Rows from block 7 of the encoder of a small image VAE, named by matrix and row number. Rows with one number within an expert belong to one neuron, the router's apart. Each number is 500 + 50 x the weight over its row's rms, rounded and kept within 0 to 999. All counts start at 0. Numbers have three digits each.
Before each expert's rows are labels from the 100 images, of 14976, where the router gives the expert most weight on average: "place" is the part of the image that holds the peak. Only what is clearly more common there than usual is listed. The data: retinal OCT scans (Kermany 2017). In brackets: how many of the 100.
# router: router (encoder.blocks.7.mlp.router.weight, 8x128), inputs 0-127
# up: expert up (encoder.blocks.7.mlp.up, 8x64x128), inputs 0-127
# down: expert down (encoder.blocks.7.mlp.down, 8x128x64, transposed), outputs 0-127

# expert 3
place: bottom left (37)
router.3:520548554459430603540513514551465443515554511471472467510438500539515435483434509502551478555537485559522519475442523589476553486478507528441459475424472567462462609458571626523454512497499449480463439369468585528423468561530579408604562494433489481456442506520572526537490550539462438542518414453535555519465489557521511525518486555497530427464474502446443542563466465571436408431589
up.0:564545434556547504487430490539524601460401510532499574494486540494473413627530514510476518534474411511411464528505500468626517502547367515521485398530458507557428470494406434499508534534509425513589486454484468512529454470569457557501620494461470426552519493431440540497526488411485495526420454511559485454547382463521483549470473505523549472449541502493605456442438518519500464483471
down.0:486484407538474606530454490447521534502543562516468518497518501624514557523516475577508481517434515473472478506521423395463539470520461425530451500474496534504349507458451578577466394458486499505457449542458492535555505510507401580572378465558493489485440406476483518507443510390487481583582529487449433487471531466553475532541426418493359515545521477482497502514480511516490579534559

# expert 0
place: bottom left (27)
router.0:562488536489505586448577486507444475450451539588552420452460516582503515555474494488512490417470413547514470483469517584446567503523566576436473573466459434407440494436483505507567455522532574539518475545438533513446485531496495522592445505546524470453458517436602514516496651495531563577493501434528518492463436564485461497568443545531578437529579597441495563575531495419476560490540
up.0:479488434509488547459472467611401523529539436524557491389525459462512514521538470515552523533418528558509515487405442438470672470498527555501459505518472507524500511510457381442467598560497456413535503493541547491521511629497445512438473489528478499493481513492527500478459469588617488510530527478516580448374471506544521507571493554495561551517543434553504393464445435423555487484532
down.0:505508438442456460542510486479530573546385472565431525509552437518531477510529394509456481500482499467546479515540503463458599513446556503518579456665481519521669514490502528438500512549370499528488429531496518416582586607504493538533523512520516439479508465525439511459505509530454532462459521479496382564488423514493476577593482518493541519470509527541503491484567456466393514494591

# expert 2
place: top centre (30)
router.2:542442538448476411447443559517498494506483438447551573572561509525597428430452585430526413487462504443421496540521506459509575584528495515460515407426416483478525474538487469507442454445470577484456439493493465456413512544526535564496538483480451418465559501554459492500475481534458468488455445523515449484564436472481404533600455540565594383440511531510447623507454448555543540492512
up.0:513458530495505484447484531469506494475433427524551513490441446530523487558489436406413491459519454484470477494519585528477550486466393522479611414533502405514470456558525606532517512570512507532480487492465567409383465546489482523561564475519437507567568529455586536477449512491517462552457414546416513464587430616395528538587517524523497474587555511427538570514536494509474600518458
down.0:504523492493447605507513474478543547542590498477523570503527476416515439403562577492508482478406467509477577512519595493498474585483476470443432479517450518579546530482521501551545515582561629558530506561474503529528458520513552563498452503486498448495576430525503530455483463482484532592461480523486521507409522515447476500508375416478533471443513551541525575542531545491378307483522

# expert 7
place: top left (33)
router.7:535506510475510520561512454501443491395578422448503474523417539505534473436471426472462531524508451542471510484542558522479576455494472440419506472595566460457594527510562431562518588503534547527569538516554582501406537538541505574538445534471424478552443506414434427493443509415439512563493468455469555510596406563499539451578596423498476464584536470473488514452476574517427515463448
up.0:591443472456541514420575444516589517483538480479463607530480483500421477465476567443469489536525427627505494448512459445532546545448482509456530470436543543543500488463487535553435588508580609503534540404466561469471447361526466516460508459587469489450495521532522528447471490580465576437511480535591426499474439530521522453482537482568502510485431585514511589575481484411565560545533
down.0:514488474531520601491510442453451506467581541521506516491466597505368473457571501478493515501462498502595534478528492503503591481490525482528521518487416561457463470536544545526565505489517478520570532531507458492458413555489546476594484474534491434540469487558446526497497548497543420586434504539453372443494485469562459457452472460510457549525494548478506668541463444488520290418523

# expert 5
place: bottom left (35); bottom right (28)
router.5:468483434529565453506450561664468517562467487483536468473543394398524528522546478454532441406490442550534486586480495416420544527523534471549432425525522501468560564527427524433568531505545503470484444475533599507438581554546493413406522549548509540435505560481563449531525523529546506498489529555444439516482548504448500428544474591515602511552459446572512464488576531464474548499453
up.0:484484523549517559455494537532456476561389540393544584466479430453473575523468562499508499527535514482498508514474576497450461504474517533554558468363499439511434556514497585499526573582512494428480462478450576463457512485551510491509520533525482551555564600454550476514523564507481446516421416504515373441443529550471485492522445539619477537497466469488506497452540533484532553696433
down.0:489483406574539482357434562524501465579471526467544479474470457458460523572555522484554532498490565556427491556447459531501446505497478537541513499542574494527457514551453520478517562558509444574572517496558471521468472573521419483505536423470491505478538554434523568409444552503513400440499478490520565419520559520455526512546520532437496666587529464651528512455452461476535569423478