Rows from block 8 of the encoder, named by matrix and row number. Rows with one number belong to one neuron. Each number is 128 + 32 x the weight over its row's rms, rounded and kept within 0 to 255. All counts start at 0. Numbers have three digits each.
# fc1: MLP up (encoder.blocks.8.mlp.fc1.weight, 512x128), inputs 0-127
# fc2: MLP down (encoder.blocks.8.mlp.fc2.weight, 128x512, transposed), outputs 0-127
fc1.15:181148137135139133149147151121132178115193155093125067160159101115154111108140108106073126151141090108091131108145075151118210121131079124155137090169120166102126088151133079062084145058142100106126128112145137088087131136152162181069171153117133109146130142143124121137049123114151158087143097079132155141145083168103215155191117170149091110128118132096133078169130145076114164184155
fc1.16:107102131139046106123109161091167141117180115117106149170118146122150060095143047118133094126124122139135096088126153130108180085157149108130110147120123099093129128063111159131166153100098126090194140074147176148131147120082152100052152132096136153143041142135137101100193143083078151168161127169115098084123098150147128098166089127128126116156170124108103142202139130097046103138164
fc1.17:173173108171078173092149139083171141129126134089129166142128165093079088122098084120118111126103150106169124179127091167085093158092121118114113168080168083116119097123127166166097117131161093184129183093065120176164160107088139097114104155075152114072139173138111183163109069142111103170073174086138076098156177116147170167152105135132103085142112173122144093094125095145123111088160
fc1.18:070169129110134098164133119151128135139121116188147081107131131167089151140136172101136074075135123091208123115158092145138171099113201146127156153100164099080123139132151077086198114128076127189130109079167115154158143104106075106080111162150122160122133089084133143136158125126184154117110135123083070130156122095121152121182091144027074123085138123118090134116106124078078136095110
fc1.19:103114111148142110122112110150027111146136064129149119129130071120121129136128082139149104165092152134154118131083123083131113117123139118142111100131072127127132160157104099145090221138111085066113107103144131098134111255154111127113141106120086153147148147130117146135072133154175115110136144143175155079080148123176126134107130126167083163138100069137130056109096084185161107090109
fc1.20:134167149096085175119148118183087128119165167168105185142166102090165130128120146164139136103166176179135115149082166106134134124125138072086183102113075156083183101120117094174159178152127096156164176179133091151157122103128119083102100133166117099099110086081122126074135127185131174169175110072095093170167108079163147155144093139101179153098147127164161086152149150175123139085133
fc1.21:188111115144134103075094170170151107140080135088192143072114106104137174183122148112120139156114122170090146131084216119067115110080118151160161150158138100138107177153107186102146152172155120094158135097130184105090154129163132097127155101128099133147173174125155159120125189146116088136065103165133063106073142152076174106129093166156114150171104088155149079102139118125164123172118
fc1.22:064131133161066110147120102101065095133149068137105138174139110144182072064139066143185113127102155146179118124179119117109150083157133152126123157134138183101097082106140151180118129063178144182113110134159095165125155156137105163115081126098135119102063129119098097152152116085082159149167142137104161108140111102161131164131164067187179116139151130095137159181128078163085123082134
fc1.23:124127146133042157125098136125149175093128178119104155156096172131173075125139069110114156111152119114132108118161159176094150125150126107154150137125223112105109076075146192113125096085119114149174161094129171117090132073094121133104154119142162111131058141141158114106181137074066121149108134130104150153148107112091119082187142148166217107123171159109158180187153151113085129141136
fc1.24:127130123132103123114120127138160143144143106133142183115139167074149116160130191110115121133141137125137135146140217151112104093149165145118093209090180110121138171101113227123153031130172129117168128123096158113142161069113135131118127134123123156147118117146160101127248167133061138144102133169123095116084151093172131105117134147132241120140172136108114133120163108124105159121148
fc1.25:066140128125121174132148104103158063163136106150123143146145116149123113146136132122155129134116143098190069135157154144115127126142194185114114179116185062140116109066087174181159109140123134162178128096080172141180167115111108083165086137098140167143123096119147111045206146123114164138170121148090096121133136045175116085088124096079105144129150147167091145136148146124077129075151
fc1.26:164133095146200124100127145186137138129048183130209092075129097110101196191128150112114127128140125153126128181091108090116134163114140103155158097133148130126127172173098124091120130174161120130132129135131134112145102128149142137118132111146084121150184139117171142111057136159182048099070106124159137124085134133079108110132141168116171146126093098128124083062126115083215072173130
fc1.27:151178132158145106145080073165080098099160136166091126088089153150154112101115123175130141146118167138164095105128135124188162086072151082162170090131077096162109118097133163103139075091133131119078151096134079091111118121153131077127175178078074114168094161176162107074149159092180131179184103103093105180101097133088152140085180104140149154115158086140113153112088142151082114145128
fc1.28:081150177103194068075162152159197123094135071124079090147101100093087117164156101110161157113100103145085101088123111146112084093072178140160109090131104112125093102105153102175152098146133081090093129115097092155145112114110181115114085124090146171169145134126101151122106104076147168151111167134145133160164147145075177122191162102072048109124120176131161144120142141124099134101174
fc1.29:124135151098164150167177110152134130131081134146087114155117120134099093104121136088082091096091145131140126155141105097132133139117111152117095114158108075100074126137157056145112104047134150118102138180135139121095131143115206110163112146100156158122033091178123110153119164122123112143160070056124161176226130145165061173082113132106167082117151119110135126164162123083148062130150
fc1.30:073149164158167125117156116171096165116131116099135085089166159110087147157161144133118168088102142095164125139077091119099112098165120167127170163133152115111092076183113150083153182107116106097121077147127126086157120155128070139115143153108151139156200112082118085166151168198174121096114189127109148144098177073107078131067136157109148107171150101177147124099058112191136129084143
fc1.31:129157145091132225150153107143072120122099162129227113142152146117110139151096094115121097099103104097143150112161128124152136145157139137105118153100059105136071159123134063136142251123016167147110110126104145108162122188114162128121101146112089124150143103153151103138166162115141075121105159141136091131096143111131151122105072140099146102104097155104119071142086119111168143176134
fc1.32:117171075148078063077171125102118127104165149148097152086121181102090171160092117176096157175168078090096165126116113146120108187178169165167135131145160101161135167154182140116128146144095109165168084119105081116144150166117185099100155116089106090107165102169143118080096163095152081146130090150142135167157143090115112123174166115159162095082139138186100107109113173126169080111174
fc1.33:164136149143036118145136155142198109129112190136140103124111168114127113123093098118121137118206109139132087112139162193100153113124116142143084108105208084119082148105125144115116111105125138111152148109149189124097154060096117114098115119135157157145064152139168111124194153110057105159120148161083078161130114152154123058147123133156113088170163129142130125198188182094089109181150
fc1.34:135100144093141095176098077140102177143078080088161083080076128114117156146114171116081104121113170091089177085106173171171155160137170115092094165178127162111104150102101146177143100078110151155135185099171155114158122088145076129128170096166153176136136104118125153089177079175121146154130150085150137081098133122150100127117126177083092165124096080169100104137160103114164172085168
fc1.35:148134116119105062103144107146231079149100129144147198127108156134135124154128093153124155119123138115158129169116233100098061128114147135152089146129138145095087151090126195181122083146139147128175142096076112109136145092111134121182120134105136167158150110119157137101184209116029106153117097146112127146090191136172130088106132149167125136141149127154124085111197139153118114142132
fc1.36:142142117125093125131087159117150118112115121094144130138121111129213092129148000148121140117120153158093115115167189157115174141135090126143127114144218072112151103121122132082088212145080109114150117068127169107111154164117107151113141136117097111151140148108120144139178169074106054160109104152149078110102111130066171102126146136106046140125127107144166135136124154144066136114128
fc1.37:122110107103138177080163084100168180107143096101171082130121141168095089141099165109100116131095157107143156166134162180144169142079179149121093095157095165092116136115141119166081117093177118165106141086104096127167120170135151154073106121075111183091183142173145156127079109089107134118098167094155096085078147129104181140186103098151159160167127174181086148122098087114172137162073
fc1.38:148099138174082119105091155133081115120144112086164190120107070143149035144144051140074148139166141146096107086139153185123152144118068099136132108136126181153058127116142155102118212123103119161117142128159145149100089132125133135146145092149155111083111156095133160137159131097088166103096093169168061102107083163114124118117112148180128118174106131159181129175159096177091160185124
fc1.39:135107102142077043115105100132173140118133153104127100103106144128091038141139099126072168158098137108119086136146161138107125094093118112140096172134079190107125161129146088155040161120069096120152163101115112129161154167109176115155129126091116139122093144142092144078108188122055207123151137066096134164121137126123095127080146164140155139120114148125099137147204161109077094177107
fc2.15:126110158138148162155167127116169079140139086153149111105170180126110106130151156111084106083073158150074142115132152165092074084117125117088152168132139167104119144124101100094106156144167115065098101145117122104027083175121134140074175173146120109140142158175132135152092079153143067143104132173134087176124145229159098135132156111116182157104115140078181107114184156146111100140133
fc2.16:133154131132105122157145103058147090141184127125076174160101162118108098124125094111146131101086154114151103140140158122078142099159124138143079215178155116152139158054103150140162089114132105119167147075147163115076185094073136094145124155093187134129120120134157088109227121082048119137190136138069133160113142165158127096166186116113134151149171135133108125115190125131106116107118
fc2.17:122171093160122147142113153163138107160096135089102124095132170115149166168126125118054166141106087127116093143162106080153061123161140116108110150164095154088168119062139136122110150103163125115106081134091138110004076143141086151108146142132176107100127081108120151164163104152119070152122142101091088095160181214127109165084158143165120087087115171125100075132150153158160146118099
fc2.18:186113145157102106107152161094091073085163078129126086132158126128097180134098161123089145158085168157095114111126156097112117125111125092140137107190159084092153133089108107160143119169152152102138126111143153169029144167106087097094174099106148093166159158173165131179101113105167068151146081095079139117169180214119104142093105178153135145162150137088158082099111158148105157126124
fc2.19:161167126141148165147146122120186208124134182142104127154111185124111134088148212095071111147170132141116128163139166138140114166120125158147142131150171130121164056116174150137179085100126149121103130143134147127114150057097150123132153152150204086153113144137083109145111096078138123095108146098144134193156158154097150129194175114030080105113167146120158113147119133041136111129117
fc2.20:179107139136100157104114140117175097136138083148126136138157170090128185188137162159089141082096132124119135113168174114101057117158134119092089153156113082131172177068124108121173092168197134164088129105136099090078078122142129114083174104090177084096091124106087142149169098173127124124129119093083124118084156181198167152097111099168129087172096167113100126166117119154145166126184
fc2.21:169137142128156123096112143202157125125083129119165112065120124112076151151113161102074154113125114148110148146047166103134083129128070152153161078176071107099089147111072136102162122208132144137127108121172160121069137141143163104096194133112095151134158176106153124101127136195149094132074086177152158087080131193130113106123105157169162125132127089155116102060084104145136159150124
fc2.22:117121118155140172151170111122090073127143076158106148102104109099153157145099154112031124085106132100063164138125095163153134069130125158130166102185167115127131181091152103117111117152150104162108121129137120129027109131105111120098182105100181122114143124160116162181129112155180082113087099106121141135143143195163185167153142113167171121152115107114176061103178128193091100115160
fc2.23:119134157093115146143140167070199085101097138087064116138087155124099102112160068132092094096161168082094124128191145114092144111133116147131153103138178145108111099128135116108111120103167141094142135140085112146028133138131165147162179132128134129156090099096162095105153109076102131162143122091109086189137126196156113125101118099132038087138158184092104069127119171151071108150163
fc2.24:142118126124165136154122156140127179147137118114095088130135114164151161120156152109102111105188133134124151134164088136165118168134118092127160086158189154143217064143154099124098169088168152183092118172143101147135071100129136170132149094139173046091110138093112156115079054108183143066086121120174152181172143174111108165155137138087047106139106138099154144160095129131103089101137
fc2.25:128132165137147130084110157172062091101050063099166102127151037139074126110093100099054143149148137117082097107114161121141104100093132095111110107151111128085177145083132116139079181192179112121114126096132170140091118153169097120080136123166127142161117127088079124170107086144137107115134124162164135090081146171136148099149147146194147109169090118134101102064124109169075140150099
fc2.26:144147149087122175095123156174122113140054142116151097086123128132099173118146138139111132155120124099112130105090095093171076121162124159112148049135116142158141167084119082131128125129164123139116082149092096124029082165129114158077183167094093117122208136132154111125087096187190059089090102082187119175149136212104115128144121129154096123118132135098148122078125096121119160149151
fc2.27:168092144112151125153143165089111067108168107109118168128157156148154168152156110153069130157110086132082119130132115155101066107142072090088161123201133129142122157062144127177141160170219105134149139133110145118032144125115102173154180112126157093165142130136111098107165133092102106157083102162113097118109173217136182112081144170131110132095143087093179121117129171135152120098122
fc2.28:145150098101098175101110125147098116114116112172085119154169101130162163190081146125072125111089096159120131161153093146101097120176071076121102130123085129082129177141139086179087119174198163119136092149122132114019119084070127106127126132135094094163147100142151164165158075177163061173132156093160160101137153183107151176116110113140089164163165112132127121114129170102158141116106
fc2.29:166097132131143101178114154161127084103103105107174113143116112144121176148090158158131157142080084163090169112171151073095100104127098096105087141100125082120082144110144172123094109127177146148179124096145126136036077141117093119098113120142108126139112084158183166117128133145076074150144098124133074150086201238154099119088120120103137124095101092083093073144140126108156122167172
fc2.30:125136103132161146117174135138095110118139066117133125152099161128103118176164121138060112108100105143068161192181149151097103071130128162143148135180123098136101188115166087181167166149222145121142094096167126147057113151086106117132145097121103150127176148095113150105094097146185138121120108111160088155162182150172130148123178163112135087151153102135163057105154133188109095180170
fc2.31:142143130138154146148153140155173103129071191157109096137117139156101160177113146097110102100141121113114122142118146142063115135118136177118122129115190058122114179138085147084195158137114112125161120102053174101096174111122145099086136140130145154120148146129154117109167139140119096169099115163093073117118129155095151067236045138076081128133156157123113108103160183054128086158149
fc2.32:179096148121101159129153148126169142128163072148112153096119160093099157179131143092042102149137092085096163124156101085096099075130115100164107099139116158145141161114095154159098141163142160158154147166159141090004139123128118112133146164125169096134153116101142145105115147129154097085134087166109107119098181181184180167135093161099093107113175148107171051132105095170147159167134
fc2.33:144181093121143124147130142130221156127110158146119157121104117149140114102142129116087118160109176083146100095122102152122112144114138135101081166130170134148099116146136133118146146100160120144200137130083161132093169080075107104213189078126130096136096162131131093132120190072053174143140170146105110193189127165109115072103109117067091137137167139160102087146202118091112078131095
fc2.34:121148127153093131097129101101098100121088076157086164095087118152106169149120177120028153167096139156106133115190130083140118084112142095132168109160098082087165114063087135117168156108200178148114104126105118151044098172110148112094188142112149130147163105172148169139142154097138104085090127125157073153130144181144126159145095172126095141158125137122097075107172147182137171162128
fc2.35:142125146099161168115134117126094111131123163143172157171097044153147101101139106093146140119157146108118148044153096125153144141150130131139125106163113141137125070172155077127092227109130127123080120151090042094142066175136111175124156119143113088111151104103099118144066085103139099148142105132173194142140068124108164184124096142138070096161133105126169177167085142128184116157098
fc2.36:135152140148160165120127170119146102113114140146097091108131081164092151148121107150100108134097091122108106141149094132164073144179088129088123069198149070098145128137101069160126141156118095139166125121085131129030082161137121119162209100087157084096137135096082084140120121147166080157113099153102154131113131248158171169127076112149076083156149166110124152159144129149127105125111
fc2.37:168166117134149150124174149087107086163138087163110084148155101137122179192122097144116098162144159131076159159160158144115090066119072084172141121200108151123128124126127095145094125143190112112164140149126142084027099104102150172094114172161172151173163104128167094117118159149135125102168125122090154158092198196151146112136167156161148095113099091151135109119143174162082151173131
fc2.38:143097095143093110155150146090117056138123099119153133160173130071088118125107143159052093141145141156111157171146134115151079070097109097126123126133110117161156186141164138166162078155175096068124099104132094156012117122138108129157185131120143146150162106145184149179093151119169108135178091162084093125113148164126116128119166155171109084093095139110134052103103112153111173099172
fc2.39:127149088110118113087165134166144101169164109111097074111117130167118153120175130089075086124115150129139101175096098127167074153125153120115083033132123092114178145153164088117097089136178086074088148131155123181097117116147099125099179104106155137170189101148146127140052119135193119118096125130178063135166176187122158114129106187151101148100113080097097084097115128167156101145121