config.yaml
model: "image VAE"
translate: 0.06
encoder_head_dim: 32
encoder_parallel_block: false
loss: "l1"
lr: 0.0024
beta1: 0.9
Rows from block 7 of the encoder of a small image VAE, named by matrix and row number. Rows with one number within an expert belong to one neuron, the router's apart. Each number is 50 + 12 x the weight over its row's rms, rounded and kept within 0 to 99. All counts start at 0.
Before each expert's rows are labels from the 100 images, of 14976, where the router gives the expert most weight on average: "peak at" is the part of the image that holds the peak. Only what is clearly more common there than usual is listed. The data: retinal OCT scans (Kermany 2017). In brackets: how many of the 100.
# router: router (encoder.blocks.7.mlp.router.weight, 8x128), inputs 0-127
# up: expert up (encoder.blocks.7.mlp.up, 8x64x128), inputs 0-127
# down: expert down (encoder.blocks.7.mlp.down, 8x128x64, transposed), outputs 0-127

# expert 3
peak at: bottom left (37)
router.3:55 62 63 40 33 75 60 53 53 62 42 36 54 63 53 43 43 42 52 35 50 59 54 34 46 34 52 50 62 45 63 59 46 64 55 54 44 36 55 71 44 63 47 45 52 57 36 40 44 32 43 66 41 41 76 40 67 80 55 39 53 49 50 38 45 41 35 19 42 70 57 31 42 65 57 69 28 75 65 49 34 47 45 40 36 51 55 67 56 59 48 62 59 41 35 60 54 29 39 58 63 55 41 47 64 55 53 56 54 47 63 49 57 32 41 44 50 37 36 60 65 42 42 67 35 28 33 71
up.13:46 48 56 52 26 27 54 59 50 66 55 52 36 57 36 64 51 59 57 63 42 32 36 56 47 38 10 42 39 46 51 42 39 54 42 52 28 47 49 59 39 50 43 53 48 59 52 44 56 65 14 53 51 59 46 52 49 28 48 57 64 41 32 61 34 37 51 36 52 69 43 42 50 42 51 55 38 37 53 54 47 53 58 54 18 55 56 64 45 50 58 49 47 45 64 53 55 35 56 42 14 51 19 36 67 52 32 46 60 32 44 55 52 36 45 48 60 46 45 58 60 65 73 58 29 61 45 62
down.13:45 44 51 58 35 52 43 57 46 56 35 38 47 52 38 50 47 66 55 55 62 63 61 50 50 45 14 40 40 26 48 29 45 40 60 64 24 55 56 47 44 60 54 63 47 52 54 56 50 41 21 74 54 41 60 48 52 31 46 35 39 49 39 58 70 41 31 41 55 74 60 64 59 58 42 27 42 50 43 44 44 42 53 42 34 48 56 54 62 45 64 43 59 39 72 59 74 58 63 57 32 37 35 29 67 54 68 38 73 28 47 66 39 54 57 46 40 39 40 43 52 53 56 60 24 54 52 45
up.14:55 46 56 42 57 54 44 43 67 44 49 45 29 40 41 41 66 61 42 49 72 52 36 38 55 44 60 36 49 58 61 41 42 63 43 65 51 48 54 45 47 73 74 47 41 53 58 57 28 60 57 62 40 28 44 49 43 54 65 51 48 49 51 66 41 39 46 67 61 47 65 48 39 30 86 70 69 52 86 48 66 46 36 47 48 61 45 32 67 57 38 54 31 45 47 53 33 39 16 47 66 44 39 57 48 54 29 55 41 72 24 64 61 37 57 50 46 54 48 67 54 44 54 45 49 54 55 47
down.14:60 36 52 70 40 55 50 49 50 27 59 58 37 69 64 62 34 20 44 56 34 57 39 47 48 51 59 52 45 59 60 29 52 53 40 36 43 71 45 38 26 80 40 58 55 57 53 56 43 53 51 62 50 21 55 37 54 48 52 65 31 44 60 36 58 37 37 68 39 49 55 57 66 48 68 60 54 61 40 40 51 50 62 60 27 55 31 41 41 59 61 51 32 58 62 47 72 53 40 27 41 55 60 42 43 77 45 54 38 30 46 42 27 56 65 48 48 39 47 34 51 47 57 52 48 65 68 56

# expert 7
peak at: top left (33)
router.7:58 51 52 44 52 55 65 53 39 50 36 48 25 69 31 37 51 44 56 30 59 51 58 44 35 43 32 43 41 57 56 52 38 60 43 52 46 60 64 55 45 68 39 48 43 36 31 51 43 73 66 40 40 73 56 52 65 34 65 54 71 51 58 61 56 66 59 54 63 70 50 27 59 59 60 51 68 59 37 58 43 32 45 63 36 51 29 34 32 48 36 52 30 35 53 65 48 42 39 43 63 52 73 27 65 50 59 38 69 73 32 49 44 41 70 59 43 44 47 53 38 44 68 54 32 54 41 38
up.13:61 43 60 42 54 30 55 57 62 43 56 61 55 46 56 33 52 51 61 51 29 68 45 30 70 35 75 50 37 47 49 33 45 76 25 37 41 29 61 53 53 66 64 33 57 56 29 71 48 56 23 49 71 33 61 52 58 56 43 39 52 62 55 67 50 48 47 57 51 53 40 52 62 63 46 66 61 44 53 56 40 44 40 63 51 70 53 71 60 63 44 58 67 39 40 51 34 40 45 50 45 44 57 25 47 55 59 53 45 53 46 71 62 42 55 75 28 51 58 54 59 34 53 27 32 34 54 48
down.13:44 46 30 59 46 54 49 50 46 40 53 44 46 66 57 45 55 70 44 56 66 51 07 47 51 53 65 41 42 65 50 35 61 56 56 56 45 52 42 50 38 52 41 68 51 40 43 40 66 40 42 54 41 60 70 52 69 43 75 61 35 50 77 38 51 71 73 46 50 48 40 59 57 65 45 44 47 62 38 42 44 40 32 55 33 50 59 62 52 66 36 43 39 54 41 53 39 50 51 47 34 38 60 41 32 54 17 63 31 52 37 51 46 72 60 60 48 56 51 61 50 36 31 45 55 13 35 46
up.14:64 60 56 53 65 68 41 48 60 46 50 64 41 32 62 48 54 42 51 37 37 50 59 74 56 60 79 55 44 33 54 55 42 50 55 67 49 54 57 48 72 79 36 42 57 35 57 68 40 34 36 45 76 46 52 69 31 71 44 37 48 46 40 60 36 41 53 47 52 82 57 53 33 68 48 44 58 43 45 47 49 40 32 55 38 46 41 56 43 55 29 51 41 45 33 49 60 48 66 62 45 32 49 31 32 31 41 62 38 58 51 56 56 56 31 66 40 39 57 72 69 61 64 47 48 65 41 48
down.14:31 57 52 54 49 68 37 43 52 41 38 45 57 53 53 39 74 61 64 45 49 54 06 52 47 42 40 60 40 51 59 47 46 55 66 42 46 57 48 44 33 62 53 57 50 45 55 44 81 55 33 53 45 52 56 58 57 67 57 71 44 43 55 44 45 56 45 52 49 52 35 59 62 58 42 50 53 65 55 54 45 45 46 55 39 43 61 49 44 60 52 50 59 54 49 66 42 49 41 39 19 45 60 54 67 46 37 43 16 39 38 59 49 51 58 73 38 47 56 78 78 38 35 39 51 07 31 55

# expert 5
peak at: bottom left (35); bottom right (28)
router.5:42 46 34 57 65 39 51 38 65 89 42 54 65 42 47 46 59 42 43 60 25 26 56 57 55 61 45 39 58 36 27 48 36 62 58 47 71 45 49 30 31 61 57 55 58 43 62 34 32 56 55 50 42 64 65 56 32 56 34 66 58 51 61 51 43 46 36 44 58 74 52 35 69 63 61 48 29 28 55 62 62 52 60 34 51 64 45 65 38 57 56 56 57 61 51 49 47 57 63 36 35 54 46 61 51 37 50 33 60 44 72 54 74 53 62 40 37 67 53 41 47 68 58 41 44 61 50 39
up.13:53 35 42 42 28 46 40 49 50 48 47 57 53 43 55 46 42 59 63 57 60 61 60 37 49 60 52 38 20 31 47 49 36 50 39 60 63 27 23 74 30 52 53 52 31 29 47 65 31 45 17 48 63 38 51 65 40 45 47 32 34 58 63 39 38 40 49 54 61 41 56 57 45 48 41 47 81 51 43 49 57 55 40 64 56 51 37 49 47 80 34 48 44 38 44 22 46 56 36 33 45 45 50 43 65 30 48 61 58 54 47 54 51 48 48 47 55 36 60 52 51 69 63 36 75 64 66 46
down.13:56 49 52 56 40 44 53 64 48 61 55 72 42 54 51 59 53 66 55 47 48 63 41 30 59 41 41 57 52 40 38 84 45 45 39 54 35 42 67 16 51 40 65 53 46 49 52 42 47 23 45 40 38 59 47 47 40 39 46 55 45 53 59 59 37 52 60 44 66 43 35 45 58 51 57 71 42 27 68 41 44 45 46 60 52 34 30 50 59 50 63 42 45 46 32 36 60 44 58 54 99 39 58 39 53 54 35 32 44 51 37 54 60 52 43 62 47 62 42 31 52 63 37 49 53 46 50 53
up.14:42 47 49 43 50 40 64 70 28 51 47 53 44 57 41 72 38 39 52 67 52 47 39 55 42 41 16 41 58 52 51 48 49 31 65 56 57 47 47 38 47 36 34 69 57 46 45 38 56 44 87 50 30 55 50 37 39 43 63 49 35 46 41 57 39 44 34 41 35 48 52 66 47 37 48 46 39 53 39 59 30 52 62 54 43 36 69 64 32 48 43 43 50 55 58 66 68 54 73 38 65 48 31 62 46 75 40 48 59 45 56 62 61 56 24 34 50 50 41 43 56 45 61 71 62 14 50 50
down.14:59 39 63 43 45 42 56 56 46 59 51 38 46 47 42 54 32 25 51 60 61 35 45 41 46 54 48 45 47 33 57 21 51 42 47 47 62 53 44 97 53 62 48 43 53 42 53 49 43 99 31 53 56 54 72 48 56 68 59 62 55 60 53 37 56 57 41 36 42 40 53 60 50 47 43 30 50 42 53 52 42 53 47 37 46 59 56 41 49 44 51 34 50 51 68 54 47 43 59 54 00 37 48 38 48 50 62 43 46 40 62 57 35 52 42 53 43 53 55 67 58 31 55 60 34 53 51 53

# expert 0
peak at: bottom left (27)
router.0:65 47 59 47 51 71 37 68 47 52 37 44 38 38 59 71 63 31 39 40 54 70 51 54 63 44 49 47 53 48 30 43 29 61 53 43 46 42 54 70 37 66 51 55 66 68 35 44 68 42 40 34 28 36 48 35 46 51 52 66 39 55 58 68 59 54 44 61 35 58 53 37 46 58 49 49 55 72 37 51 61 56 43 39 40 54 35 75 53 54 49 86 49 57 65 68 48 50 34 57 54 48 41 35 65 46 41 49 66 36 61 58 69 35 57 69 73 36 49 65 68 57 49 31 44 64 48 59
up.13:53 49 46 57 50 87 47 52 56 73 19 49 51 57 41 54 73 41 37 58 45 51 65 61 59 54 33 48 59 46 48 39 49 57 47 60 38 37 48 44 34 93 41 52 53 51 51 44 39 48 38 45 44 34 54 43 41 22 30 45 72 61 54 41 43 43 45 56 56 59 45 53 52 91 46 35 52 37 54 45 56 33 54 55 52 56 54 58 48 47 42 45 54 61 29 55 50 50 53 54 80 41 32 22 56 57 51 49 56 51 62 56 58 58 48 67 39 56 53 37 47 35 47 21 60 49 53 61
down.13:53 63 57 46 44 50 54 58 63 51 58 66 52 53 73 52 40 21 47 48 60 48 52 54 38 47 63 54 52 47 47 69 54 49 42 45 58 54 44 51 59 51 64 52 52 60 52 51 29 76 52 67 67 99 27 59 63 42 49 64 54 52 47 55 52 45 53 56 44 41 53 55 50 51 44 38 52 56 65 58 56 62 31 29 50 50 53 29 41 52 36 19 52 66 68 31 48 46 40 58 49 64 58 38 55 47 42 52 85 72 49 40 49 54 54 33 60 43 62 67 55 57 57 41 38 44 44 45
up.14:63 53 49 51 58 45 50 63 62 46 63 46 60 42 74 56 61 52 41 64 58 57 46 39 54 60 29 62 40 45 52 40 44 34 29 54 56 20 28 66 40 63 65 50 35 51 43 79 42 58 28 52 44 55 26 53 53 42 42 62 38 69 52 48 69 51 65 65 72 41 46 33 44 21 44 59 60 62 69 48 50 50 37 46 53 52 56 40 56 39 46 50 32 44 38 37 40 44 30 75 48 55 60 26 49 54 49 63 63 50 56 55 41 43 63 63 39 36 54 75 54 39 44 36 30 62 49 43
down.14:39 39 50 56 64 67 28 52 50 65 48 47 48 57 51 42 59 41 44 56 61 67 37 32 30 51 95 40 42 45 55 48 52 43 51 35 33 48 54 53 58 51 27 37 44 61 36 33 52 29 53 35 42 43 43 61 60 43 65 32 47 55 62 58 20 47 47 43 47 51 67 54 53 50 63 68 54 47 48 45 59 49 41 53 47 50 71 80 45 67 65 54 56 69 36 50 47 47 44 53 72 33 55 51 49 60 62 38 47 54 50 45 37 63 41 42 67 21 50 46 77 43 60 52 41 30 28 46